config.yaml
model: "multi-label audio tagger"
norm: "rmsnorm"
head_dim: 64
layer_scale_init: 0.1
shared_expert: false
positions: "rope"
mixing: "mixup"
max_grad_norm: 1.0
l1_shrink: 0.01
max_steps: 6000
epochs: 24.6
adamw_weight_decay_other_params: 0.05
Rows from block 3 of a small multi-label audio tagger, named by matrix and row number. Rows with one number within an expert belong to one neuron, the router's apart. Each number is 500 + 25 x the weight over its row's rms, rounded and kept within 0 to 999. All counts start at 0. Numbers have three digits each.
Before each expert's rows are labels from the 100 clips, of 14976, where the router gives the expert most weight on average: "strongest on" is what is common among them; "loudest band" is the band of the loudest frequency at the time of the peak. Only what is clearly more common there than usual is listed. The data: read English sentences (LibriTTS-R). In brackets: how many of the 100.
# router: slot weights (model.blocks.3.mlp.router.weight, 8x256, trained with AdamW), inputs 128-255
# up: expert up (model.blocks.3.mlp.up, 8x64x256), inputs 128-255
# down: expert down (model.blocks.3.mlp.down, 8x256x64, transposed), outputs 128-255

# expert 6
strongest on: the word "i" (78)
loudest band: 500 to 1000 Hz (42)
router.6:483510524506526519493502492532522445525489541506485461487481464486448514506532518461495481463473530492490511509504471535462493533499493507489493496470494451485471505490484489470509514427438540508469530507499528438487497501518503477490495476489486489501476484486514495501556461527473459494485498477472471493482505510461480456457482497475533465512507540535487524478501481508493515517488
up.0:475500482493500500645500550488500500531500501499510489638500500499500453449511500497500515518504500399500500500296501482500500500500509500500495500500500500500512498500501500500500500488506500529500503500500504549491491500500496500435503499500500500500500500500496500500500465542495500501502508533501517500498436490500500498500500501468492500500581500571500503508502500510500517505494
down.0:500500499503501501498534500521500494514500541472516417436504500500491519469515500500500500481494500502510498533500496493481473488504488454525491517500528500506500478482501505495503500500520508449494500500500501500500516475546499500454580473509535519511463503484498500500507502532468478500511499490516447500500501486583500500479475500485500500494482497516534500562500500500517500499504
up.1:500500505535473500493499582508496501499501505500498497500500500499501499514501506500517500497476500480500500501475523465425500497500500500496487500500478500500500500500442500495501501500500502500500504500500502502492506500500489500501500499500500500501499500500492500500500443500496499501497515503504472500490412500500499474500500484366500501500500495517500500448474499500500437502492
down.1:500500500500499500500477500507500495555500470514493482427561500500525413506505497500500500449460500500447500501500481529522465495489507502581487540497495498534500498508488486499498499500496478515457500500500505500497502494501500500459448507504472512504527493501506500500490500499480546524501498464492533500500500498493500500478496499501500500498508533499498499492500500500488500501509
up.2:503500500477508500500525496500496500506500516500501501600500502500500507583520448500500500497496500503505501514472500492490500468500529500499500499499499478500499498500477500500500500489500500609499489500504508500612500500500501527502500499500500500469500500533468503501491439495499507501455500498481686502514500488499506500499500494551500506500502423530500500506500500504500495500542
down.2:500500490500548500500482500491500484499500501513492525468501500500485487497517479500500500502500500500491486456500463502506509507571587534520498486497520502434500461501498494493515500500485515509488500500500532500500503517518495500496451499506503504479557502471486500500493515455501510516515464501480528500500501500624500500467549499532500500496470526534497501509500500500501500497506
up.3:502499498513502500503499497470500489503500477492494494502500500500486445498489500496505499498500501545496500500500500507493500499500416500499507500501509500500500500500498500500500500447500540512500511500500516500502500500500506500500507498500500500498500500487451500500501501500479500520506479499498507500497506501505500500500498488501500508503499501739500506500521500510500472500492
down.3:500500501498495500500516500508500502502500496482500459553501500500446570446499498500500500482530500500529480468500478497480495493506470481472535479503514501457500495487491525502500500500551471428531500500500488500502505554505500500518566495491507501526502521501517500500453489450543488529466500502462510500500500462501500500506436502505500500499513493479480494478500500500498500500496
up.4:437501436494491500501507474516500500509500498501594500502500500500499465497499500500477500500513500502495500500517500466499500498500500500501503500620502502500500502500501500557500500495608498543500500500501505499500500500500505500499500499501500500501500500500500498500500471480503500500487497500493500500517513500500500501500500490472502500500506513496500504489500500496500500503468
down.4:500500507507499500500478497528500503486500545482506491499502500500505423493516501500500500502507500500574526483500537542495465458489490469485508494502499500570500500544495499500480501500488473568483500500500498500483498473492496500497496534491513507496505497469537500500523490563475523516521500509499500500500500512502500500505664498543500500514568499453495503486500500500500500493517

# expert 0
strongest on: the word "the" (80); the word "of" (50)
loudest band: 250 to 500 Hz (38)
router.0:512475462505501532483470471489490476488512475500480477494513486487521492455522505513502452466480524455481494495509521490511505530494478495494518458448517486531504487525515488497511486502459508469470546479464460460468475478544512503509511472537522522506524525506506524519500529492512535477522495509472487516474503493500471480501532494502521507535484513468475532518480514528474458500488
up.0:475500503614444500507487417500500497499501495485501500498500499500513500464499508493500500501498500318496500500547500544484502500499499500503498500500453500500503500500460500597500500546497520441500512500500522509500497500503500500494488489498500500500466500502509520489494496499501481500530485491538501500493503499500499501500500521557499500503433487508500500500500505500500496493570
down.0:500500490500500500500458500484500498496500549548499488534501500500519496515506503500500500502513500497553510527500497503461551497502524470565497570500523500522500515467498514501497500500555486501523500500500496500495458478495500500522508508498499500502542521484554500500527523533552485537475500487422496500500499517493500500495470505537500500510512525512505496499500500500508500501472
up.1:545500405503499500500500550487499501525501529500500491503500500502514501503500486501501500530498500535503500500452504501500500523500604500500498500501500501500504500500489500470500496504505503497500500500500500494533499500501500510499500510500500500500511500488498490500500438500500500489482498500539500501492495490500500499500500286551493500506500500512500501497500500500500490500487
down.1:500500501501505501501573500561500492425500519549480535442496500500448484511492500500500500502500500500478481506500470505478500490462533511494436529504496500468511487479495505500499499505515505501453500500500499500492545531455499500500502502502492500470566536588500500500501517476492488481519500502537476500500499475498500500533526501487500500500466523474501531504500500500500500510500
up.2:513492483497508500493549616497500500514500500480451499453500500500586505500509501501507500500554500500500500500556505500510500432503501500500501500515502500500552501500499500500500500498500493554503501500500500500401476499500498500505499499500500500500516500499490500500458509449501498500499500506441686500506485457507500500493500506569500504500500507505500508504500500500497491503529
down.2:500500494509499500502477500460500481490500488514511441500523500500529437499501504500500500488483500500505531514500565507486484455494478540564563507500491498476500475431471500500502499500415528500529500500500499500500545451494500500499515499498500503506550488529531500500515492567447497497563490492584514500500504517494500500472494501476500500501447498558507488503500500500500500500571
up.3:480500503507522500501485474494499520496500437500501500485500501500500514529500483501515500462633500503497500500495500487512501542500498500496499500501487500500500495500500500549499500500500489500500500500500513501603499500500508488501500503500500500500502500492499500500510500499500501501502685534455500500496495484499500501499500500497500500498499504500500507500500500499500499497517
down.3:500500501492496500501545500489500496523500503483493595497450500500450500522544470500500500410498500499504527553500448496519496504509488515497515526496558498496500457552514505500500500493526524488516500500500503500502482507512500500495494477492538461469510501538525500500504500516490511500542496492495484500500500486512500500500487498482500500535509494513469516504500500500497500504449
up.4:370500500499494500499500474503501500497500500498499511501500501494496515514507496499513500474424501503494500500504500495478500509500500500493503500500469500501500501500500500515500500506498530550500522500500572474564501500500489500500500494500500500494500500499502531500506497487500500501511559500461500499500536501499500500500500485491497500500500500500503502504498500500500500501525
down.4:500500495500500500503544500559500502472500517461490502552524500500554535526503470500500500481488500505481471492500463515488428501506501529617493550499514500480504488420479518500501500500499489507444500500500503500510524500505500500509468507499466509483532564483372500500485499475532510563533497472521496500500502447474500500465454501498500500499512486484498468500500500500484500507449

# expert 2
strongest on: the word "she" (31)
loudest band: 250 to 500 Hz (33); 2000 to 4000 Hz (29)
router.2:478475489462508480496516491466498585531539500461492473504503477502498460459528497468521537514506490482529500512517496534486518511517483515516480488504500506482504473465470533491470494551509536528474516500530461528469494499515516492543551482496510512484482501527517531478522453586499500511467502537532518546507521514529501479519548449485476492495542562476463521524530497523535510486537
up.0:434500498490503500498500414495497499505499499585499500381500500500500503480488507500500500498528500438500500500494500502449500505478500500481535500499500501500500500500534500444503500557398459500500508500507500501505502500500501500500500518500500500498500500500502496500500473488497501500511484524471448500519429500495500500500500442441469500501502578500497499500500500505492517497497
down.0:500500500505500500500516500481500485497501478487503551592491500500525568552498495500500500499500500500522494480500505515480536474501493483517499523500484499478500458505522497500515500499530503534488500500500497500500503468473500500492525492522509553493463527494489500500452497556497508516541500505557520500500501510515500500520625500499500500508491541505497493525500500500498500499495
up.1:553500500541502500500500346469500507504498499500536511423500500501478500485501501502500500502510500492500500500500500581464500495503500500500491500499500498500500496500500487497500500509476500518500499500500519520501490500500486500500500499500500500500500500429500502500480498500500500495495503500420519500501474509500501500500500489481490500500500514477500499500530500513498501486500
down.1:500500486501500500500508500493500504470500499477511503578500500500533495504529500500500500474453500500506493448500522526485525536508578535486503522499498500539500475492501502500503500500411499565489500500500500500499530492456500500512508479501543539447554528538501500500493517521484464480464500493488519500500500471493500500511565497489500500501496497502500504526500500500498500493518
up.2:512495553498427500502502504510500452480490500498501454499526513502498499500476499504500500505499500374500500500472500499497500500488500500448502500500500500502516472500500501499521500482489501494498455500500449500463527500500528500500471501500500500498445500500502493500518519426500500500497526495474543500499671494510500500508503496517470500504503503498500509496500500467499497513498
down.2:500500493500541500502496500488500527473499500509497549491523500500505535575499488500500500512509500500445524514500465474504526516487503505508507561501510500546500447498500499492502500500544502497451500500500498500501500499461499500489492504523506521535464579495519500500508428455490515548500498490569442500500499470421500500512451499425500500516521457501501521500500500500600500500495
up.3:499500496500343500501502498495500494674500523499501501492500499501496571507506496500495502496501500504500500500492504516486500496503460500500500504485500500500500500500500500500500500504500500457500500500500519519495500500500313501491501511500500500500477500500546498502560500461500500492529500502487524500563504546500500500500500521419504500500500502500500500500500488515500502502482
down.3:500500487500500500501424500435500504486500500447486573501471500500497445498500516500500500497510500500520506494500468524495490487493435510476538507500506500498500449425509492501487501500403501542487500500500491500533503510514500500486493494508504497511498487500507500500513467552505460477487501495536512500500494478475500500504560502531499500528491462505522526502500500500484500502484
up.4:501500475502504500484492498502500501500502525485500497485498499500534498500500507500499500485551501334500500500429500497492500503505485500491503500448500500501469507500503503468501500492523515502500497500500500535544500500500467497506500501500500500500553500555504500500504502455499478500492501514500531500496458499496498500500500480500500500504501501474500505500516436460500484454500
down.4:500500504500514500500511500483500491455502538484507519536550500500437517530514510500500500500516500500559517507500496472486500485516530500499533563501507500538500506580547490500501500500541486438516500500500504500500498507413500500450472502506434496467611521519557500500471533557511509498531501499525472500500496463563500500482500500528500500479446502500489487524500500500488500500559

# expert 1
strongest on: the word "with" (70)
loudest band: 250 to 500 Hz (39)
router.1:498492495522496519490469515479477484451515453473480493502509508460531442500507493497468489514492524486511484452543520511495478480513505488525447510484508493455483484496466503491494518465479460501460490483506515460526509498445505496468454480468509501505498486496482492486455500508441493514481493475483497506488536476469493517476451537506538436448479473451460481506511483462454470505466
up.0:498500504509500500534517500522500560506498501480500547500500500500490501508500509498446500504482500493500500500503500506441500479500493500500521500498500500500501501500428500501500500500500501531502500500500527492475495500500555506476500534500500500500532500456500479500511455496500500497495434499500632500505511502500514500500500504500501500500500499574500498504500500500500500500494
down.0:500500500500495501499545500482500508491500520535500522502506500500554516486502504500500500526552500500486495508500508496512407499457508486460510542499519500491500473554499478501507503500540516505517500500500498500498500460491498500475488497499528448507433477507583500500496493496475531543538500497509552500500500493463500500489540500484500500504545490529506477494500500500498500496517
up.1:498500426500494500454500500498495467506504492481500590497500500500501504499500500500500508499503500500495500500519499500498500499494500500500512500501500502500500466500497500406497500501615506508500500500500500500495499500500436500494500520500500500500500500524505465500502477499500500500500509501500566498500402399500479505499500486496500500501465500502500502498500500500500497497482
down.1:500500500492495500503507500455500494492500466562500453496451500500530568500500501500500500518473500495451508465500482491498502465515536521458453500500583500487500508504505521508518500500521510485511500500500499500500544526514500500505535508464468490351516500509495500500453519463521464544493500499496426500500499519437500500485467500501500500505493536518497497501500500500469500496488
up.2:504500481606503500501500469520500501516500500500500548490500500494521451500501479500500500479333500495500500500498484500503500496500496500499521500509504507497501495500530500499499500571500499503506501500500500505424506500500499507459501500500500500500501500483505499500501511500501500546501500543498539501499500501501499483500500490479499500500514490502500500500499508505501448499502
down.2:500500510504501500491436500532500500455500502531498501532601500500537457483515531500500500486506500500500520469500557470513487478488379521523497497497510500487500524468487492492491500499492474502528500500500500500501562448491495500500523499493414526550512488527483500500530499449507463489464502534444482500500511527497500500511466500501500500509511544504531520493500500500500500496497
up.3:515500487498508500501503540540500483485500494499501499530479505500507494501497499500500500470494500549516500500386506545449500501500531500496506500501523496500500500500496500469500500504462498500497500500500500501510498500500500496500500500500500499532565500530462502500501588566502500517500499509478510500500498500503500499518500591532500500501500502483500499500500500496500500501494
down.3:500500503502493500497415500461500502563500507461507434505581500500521470507500516500500500500459500505489531538500485508512454485539515473442472543499496500537500467453450519491502503500426511493496500500500503500500458503512500500514498507501498493557499520506520500500485464443497523489509500498494477500500499503517500500500492504459501500500479511505492510491500500500455500506532
up.4:500500497516518500500508504619500491485442498499453501561503499530456533500484500500500500506508499555500500496503500483489500500520501500501500500506500500500500502500499503485499500389502514500448500500500500533489487500500523501479477499500500500500499500500535500500505501500504500520522474528497501501520507499499500506528500534499499500506523500501500500499497495513495556627530
down.4:500500503499487501508472500505500498489501502508495546521613500500449503500490475500500500513500500500512502529500473501422470500501417478503486517485500500572500546492467488510514499500502488515483500500500493500520509476500500500512488461515528529458495532491502500500501518454459575433503494484461540500500500489518500500577503494500500500500472500441508503477500500500505500501443