{"arch": "conformer", "model": "multi-label audio tagger", "dataset": "read English sentences (LibriTTS-R)", "train_examples": 15625, "gain_aug_db": 10, "n_mels": 80, "hop_length": 160, "input": "log_mel", "spec_augment": false, "win_length": 512, "norm": "rmsnorm", "activation": "gelu", "mlp_ratio": 4, "head_dim": 64, "fused_qkv": false, "qk_norm": true, "layer_scale_init": 0.1, "inner_norm": false, "moe": "soft", "drop_path": 0.05, "num_experts": 8, "moe_every": 1, "expert_mlp_ratio": 0.25, "slots_per_expert": 1, "shared_expert": false, "subsampling": 4, "layers": 8, "width": 256, "positions": "rope", "kernel_size": 9, "num_labels": 200, "mixing": "mixup", "residual_init": "none", "optimizer": "muon", "muon_scale": "spectral", "lr": 0.037, "momentum": 0.95, "nesterov": true, "orthogonalizer": "polar_express", "adamw_lr_other_params": 0.0023, "grad_clip": 1.0, "l1_shrink": 0.01, "steps": 6000, "batch_size": 64, "epochs": 24.6, "lr_schedule": "step", "warmup_steps": 180, "weight_decay": 0.05, "adamw_weight_decay_other_params": 0.05}
Rows from block 2 of a small multi-label audio tagger, named by matrix and row number. Rows with one number within an expert belong to one neuron, the router's apart. Each number is 128 + 32 x the weight over its row's rms, rounded and kept within 0 to 255. All counts start at 0.
Before each expert's rows are labels from the 100 clips, of 14976, where the router gives the expert most weight on average: "strongest on" is what is common among them. Only what is clearly more common there than usual is listed. The data: read English sentences (LibriTTS-R). In brackets: how many of the 100, against the usual share in percent.
# router: slot weights (model.blocks.2.mlp.router.weight, 8x256, trained with AdamW), inputs 156-207
# up: expert up (model.blocks.2.mlp.up, 8x64x256), inputs 156-207
# down: expert down (model.blocks.2.mlp.down, 8x256x64, transposed), outputs 156-207

# expert 4
strongest on: voice: male (83 vs 47.6)
router.4 [148  99 144 159 118  69 136 111  74 109 133 153  85 137 107 122 145 151  97 187  71 109 116 107 164 203 162 110 132 117  95 111 172 111 101 153 125 165 178  98  71 169 121  92  71 113 198 101 117 147 149  53]
up.0 [128 128 100  72 121 196 119 129 126 126 182 124 106 126 128 239 144 128 128 104 128 127 128 128 128 129 204 128 139 128 151 128 127 255 126 115  73 128 140 128 128 132 125 180 168 127 128 132 104 202 128 128]
down.0 [ 88 128 157 149 127 131 118 134 128 114 129 128 109 128 131 114 116 128 198 139 119 166  94 105 157  83 116 128  94 128 129 128  92 132 155 127  65   2 146 128  94 112 128 173 118 128 123  55 143 128 124 128]
up.1 [128 128 202 129 128 123 128 128 127 128 148 113 255 124 124 192 136 128 121 154 128 131 128 128 137  86 137 128 136 128 130 163 124 180 112 145 173 123 128 128 128 216  95 188 116 127 128  55 128 139 128 128]
down.1 [141 128 125  97 128 163  86 122 128 128  55 126  58 128 218 128 151 128 133 133 168 140 123 178 158 125 128 128 143 128 133 128 186 108  95 121 189  58 128 128 120  78  96 122 127 128 114 133 130 128 205 128]
up.2 [128 128 157 122 133 137 139 128 128 129 128 235 134 128 130 128 164 128 129 133 128 129 128 128 100 137 133 128 128 128 108 157 123 126   0  85 131 128 128 128 128 145 128  16 142 129 108 102 127 123 107 113]
down.2 [ 99 128 126 128 128 190 178 154 128 123 109 128 157 128  89 157 154 128 145  96  95 172 128 179 133 136 128 128 192 128 137 128  64 128 106 123 136 194 152 128 119 154  93 130 128 128  24 131 131 128  52 128]
up.3 [128 129 104 128 137 134 128 123 130  83 128 164 128 129 167 128 136 128 130 128 128 129 128 128 126 128 204 128  50 128 126 129  68 111  16 130 130 128  72 128 128 128 136 122 127 121 125 133 133 130 128 125]
down.3 [124 128 125 123 128 168 137 125 128 128 103 128 255 128 127 169 116 118 141 181 153 124 128 141  78 114 140 128 139 128 110 128 121 132 146 128 134 114 125 128 138 134 130 145 132 128 138 163 123 128 108 128]
up.4 [130 128 129 128 128 153 134 128 130 128 128  84 117 131 159  88 133 128 128 127 128 128 128 128 126  94 127 128 138 128 125 128 127 127  27 121 126 125  63 128 128 210 140 255 124 128 127 128 129 117 128 129]
down.4 [126 128 127 131 128 128 134 110 128 128  57 128 165 128 195 160 102 125 136 180 130 142 126 135 130  73 130 128 133 128 124 128  77 128 255 128 121 113 119 128 117 124 131 135 128 128 108 171 135 128 130 128]
up.5 [128 128 116 113 126 129 128 129 128 115 126  63 129 128 128 130 135 122 128 127 128 127 128 128 153 128 154 128 143 128 108 126 127 127 185  83 140 128  98 128 128 126 111 116 129 128 128 165 106  90 130 101]
down.5 [140 128 130 231 128 128  82 135 128 128 142 128 130 128   0  83 110 128  69 121 144 187 128  65 146 130 128 128 144 128 105 128  24 125 242 147 121  44 128 128 139 133 119 162 125 128 137 155 135 127 112 128]
up.6 [128 128  95 102 138 121 127 129 128 127 129 105  93 125 127  94 131 128 128 128 129 127 128 128 128 130 127 128 125 128 112 136 125  82   0 255 133 128 127 128 128 128 143  81 128 128 128 127 130 134 128 128]
down.6 [ 92 128 127  93 128 207 139 130 128 106 127 132 149 128  59 136  78 126 164 218  62 108 111  30  94  62 128 128 123 128 138 128 251 127 200 128  77 145 105 128 132 157 149 127 128 128 155  83 144 130 153 128]
up.7 [128 124 128  39 128 128 128 128 174 128 128   0 133 128 131 117 227 131 120 123 128 128 128 128  38 135 128 128 128 128 122 128 127 127  69 125 165 129 192 128 128  87  60 134 128 128 137 129 139 132 135 120]
down.7 [140 128 132 136 127 169 178 116 128 128 139 129 129 128 121 151 201 125 223 211 122 130 129 219 139 137 128 128 121 128 102 128 165 109 176 128  94 168 132 128 119 126  74 122 134 128 183 111 129 129 172 138]

# expert 7
strongest on: voice: female (82 vs 52.4); the word "i" (50 vs 20.8); the word "my" (25 vs 6.6)
router.7 [177  80 161 143  99  75 148  79 128  99 142 104 113 102 116  76 145 125 111  97 150 138 163 112  47 166 149 128 143 128 109 139 163 149 108 112  77 135 120 131 140 143 115 112 139 112 192  95 122 112 137  59]
up.0 [125 128 128 130 127  93 128 129 129 120 128 131 158 130 196 210 152 128 128 128 128 130  80 128 128 126 131 128 129 128 152 128  48 117 140 255 128 125 131 128 128 122 116 129 128 128 128 128  37 121 108  96]
down.0 [105 128 147 193 127 128 132 177 128 121 136 128 179 128 126 147 206 111 113 150 166 143  83 165 172 182 128 128 121 128 128 129  25 126 125 128 145 123 126 128  94  99 124 116 138 128 188 236 135 128 172 128]
up.1 [128 128  67 139 128 139 129 128 128 255 128  26 165 126 190 152 116 128 128 128 131 129 140 128 128  33 137 128 129 128 128 129 167 118 131 128 127 128 115 128 128 129 127 118 128 128 128 128 128 129 142 134]
down.1 [150 128 132 136 128 168 101 134 128 128 104 128 193 128 169 154 160 128 150 255 147 192 206  77 122 171 128 128 162 128 121 128 192 129 172 128 165  21 123 128 153 131 132 135 116 128 111  98 147 128  92 128]
up.2 [128 128 103 100 128 137 128 128 126   0 194 129 114 128 128 138 128 128 128 129 128 128 119 127 127 128 128 128 131 128 119 128 129 132 128   0 128 128 128 128 128 125 162 255 131 128 128 128 128 129  97 128]
down.2 [134 128 127  95 128  61 105 129 128 128 102 133 134 128 112 139 122 127 168 134 141 146 107  69 169  89 128 128 198 128 108 128 155 131 142 128 122 197 128 128 148 130 129 136 122 128 129 198 126 126 105 128]
up.3 [128 128 197 136 126 125 146 129 140 190 130 139 105 128 131 129 131 128 128 125 112 129 128 128 128   0 121 128 123 128 128 126 124 128  93 127 129 128 129 128 122   0 128 113 128 107 139 132 142 120 122 128]
down.3 [108 128 125 150 130 113 180 124 128 122 198 130  47 128 169 110 118 128 130 136 108 125  87 123  67  24 128 128 129 128 127 128  45 129 114 128  63  39 115 128 221 131 132 129 123 128 133 140 124 128 122 130]
up.4 [128 128   0 102 128 217 130 128 128 187 118 128   1 128 247 128 133 130 128  39 125 128 128 127 128 116 133 128 115 128 131 128 128 156 128 155 125  95 129 128 128 129 124 128 131 128 128 125 124  68 128 141]
down.4 [161 128 130  69 127 114 216 128 128 123 218 117 150 128 173 111 158 128 105  58 134 195 154  97 188 224 106 128 140 128 133 128 185 123 126 128 127 125 131 128 110 157 126 104  77 128 136 148 141 128 126 126]
up.5 [128 128 128 119 133 103 128 127 127 129 128 134 139 130 130 134 177 129 128 148 128 127 129 128 128   7 128 128 183 128 192 127 127  45 108 143 128 128  41 128 128 128 126 118 121 128 128 128 161   0 125 128]
down.5 [176 121 101 131 127 180 186  85 128 128 160 128 177 128  63 128 145 119 196 142 118 190 128  95 149  54 128 128 251 128 158 128 189 131 135 128 109 124 163 128 108 129 124 126 102 128 128   4 131 127  98 138]
up.6 [130 127 118 127 129 215 129 128 131 113 131 128 144 126  10 126 128 128 128 138 130 128 128 128 144 138 130 128 179 128 129 137 129 141 206 125 128 127 129 128 128 130 120  81 128 127 128 130  56 119 129 128]
down.6 [186 128 131 133 128 114 128 134 128 128 103 134  82 128  54 121 133 128 173  52 108 103 165 147 135  35 128 128 172 128 137 128  44 130 219 128 133 164 133 128 114 107 128 128 128 128 130 131 132 131 115 130]
up.7 [128 128 126 151  92 210 123 128 128 138 125 136 129 128 117 120 127 128 128 123 128 128 126 128 130 133 131 128   0 128  60 127 105 139 128 129 123 128 128 128 128 130 124   0 129 126 121 130 135 201 128 132]
down.7 [138 128 148 122 128  96 110  94 128 133   0 128 137 128 222 143 132 126  64 168 122  81 162  39 126 198 128 128 146 128 132 128  58 120 171 128 137  95 124 128 101 133  93 128 121 128 116 139 136 130 103 128]

# expert 2
strongest on: the word "with" (47 vs 8.8); the word "we" (38 vs 4.4)
router.2 [150  76 139 112 167  84 143  99  90 116 116 166 150 157 147 115 134 118 202  86 121  84 166 116 102  38  92 115 108 165 106 106 136  48  55 129 121  51 147 136 150 125 107 151 119 119 119 127 130  92  99 104]
up.0 [127 128 137 120 133 203 106 128 156 106 137  99 178 128 255 130 130 128 128 116 128 127 128 128 128 123 119 128 118 128  93 123 125 131 127 101 125 128 128 128 128  92 128 113  88 128 134 127 133 124 120 127]
down.0 [149 128 134  83 128   0 202 127 128 122 181 128  92 128 109 119 121 128 165 123 132 210  29  50 116 255 128 128 121 128 129 128 177 100 154 129 119   0 115 128 104 129 145 155 138 128 127 115 137 132 100 128]
up.1 [129 127 136 136 138 138 130 128 111 188 128 134 142 119 121 127 106 128 128  29 128 128 138 128 128 122 129 128 110 128 174 128 170   0   0 112 127 113 122 128 128 132 127 207 128 128 128 144  72  69 128 127]
down.1 [126 128 128  99 129 126  90 130 128 128 125 128 156 128 108 138  39 128  56 212 154  85 132 129 108 123 140 128 128 128 138 128 184 146  98 128 153 128 135 128  76 140 129 129 129 128  99 132 124 128   6 128]
up.2 [128 128 130 119 127 128 125 128 127 128 131 166 130 107 119 128 219 128 153 128 124 128 129 129 128 124 127 128 116 128 158 128  30 135 112 140 129 128 128 128 128 132 102  83 126 120 121 128 178 114 127 130]
down.2 [108 128 132 120 131 193 116 151 128 142 163 129 121 128 176 129 203 131 127 188  72 142 126  79  94 238 132 128 121 128 129 128 101 122 129 128 161 151  31 128 128 128 128 127  86 128 115 143 137 120 109 138]
up.3 [126 123 139 161  82 127 112 128 128 128 129 123 127 128 255 136 113 128 135 246 127 118 128 128 126 160 126 128 129 128 134 128 128  96  95 130 123 119   0 128 127  49 128 117 144 128 128  95 123 101  64 107]
down.3 [224 125 136 118 128  89 148 125 128 124 168 128 138 128 131 104 137 128 118 157 123  67 129  81  98  85 128 128 150 128 128 128 148 134 116 128 127 127 165 128 112 106 106 121 152 128  56 148 129 128 180 128]
up.4 [128 117 128 128 131 138 128 128 170   0 123 129 199 128 127 128 122 128 132 128 128 144 128 128 128 126 122 128 126 128 127 128 131 168 132 182 125 128 104 128 128 130  14 135 134 128 127  98 131 120 138 128]
down.4 [130 128 130 175 128   0 121 131 128 153 132 133 237 128 105 134  72 128 100  78 113 172 118 128 146 218 128 128 118 128 128 128 115 119 126 128 139  12 128 128 164 115 146 115 116 128 119 108 130 128 120 128]
up.5 [139 121 163 129 179 125 125 129 135 123 142  63 127 128 167 151 127 128 128 133 128 128 128 126 128 137 128 128 128 128 123 128 196 102  89 128  81 127 123 128 128 130 113 150 133 128 128 189 128   0 124 128]
down.5 [110 128 128 117 130  84  37 126 128 128 146 132 240 128  36 193 188 127  62 199 128  93 122 177  97 160 128 128 116 128 124 128  80 134 128 127 134 211 128 128 154 133  97 171 145 128 145 150 119 128 126 128]
up.6 [127 128 127  84 129 128 128 128 123 255 139 128 125 128 119 200 130 128 128 141 152 129 127 128 128 127 128 128 128 128 180 128 130  71 233 109  69 128 129 128 128 120 255 129 117 128 128 138 124  56 113 128]
down.6 [135 128 128  87 132 255 112 130 128 128 124 147 157 128  55 124  88 127 149 131 156 145 107 152 129 168 145 128 203 128 123 128 171 129 161 128 147  88 127 128 125 156 121 100 177 128 125  38 139 128 130 128]
up.7 [129 123  82 204 136 151 122 128  93 118 120 128 169 130 128 124 201 128 142 126 128 131 128 128 128 137 128 128 130 128  90 117 128 125 128 128 131 128 128 128 128 122 152 163 127 128 127 130 128 125 126 129]
down.7 [129 128 128 126 128  81 191 127 128  90 133 122 202 128 200 118 130 129 137 120 133 155  76  78 158 188 128 128 198 128 132 128 253 113 166 130 105   0 129 128 127 133 123 143 128 128  81  84 117 128  96 128]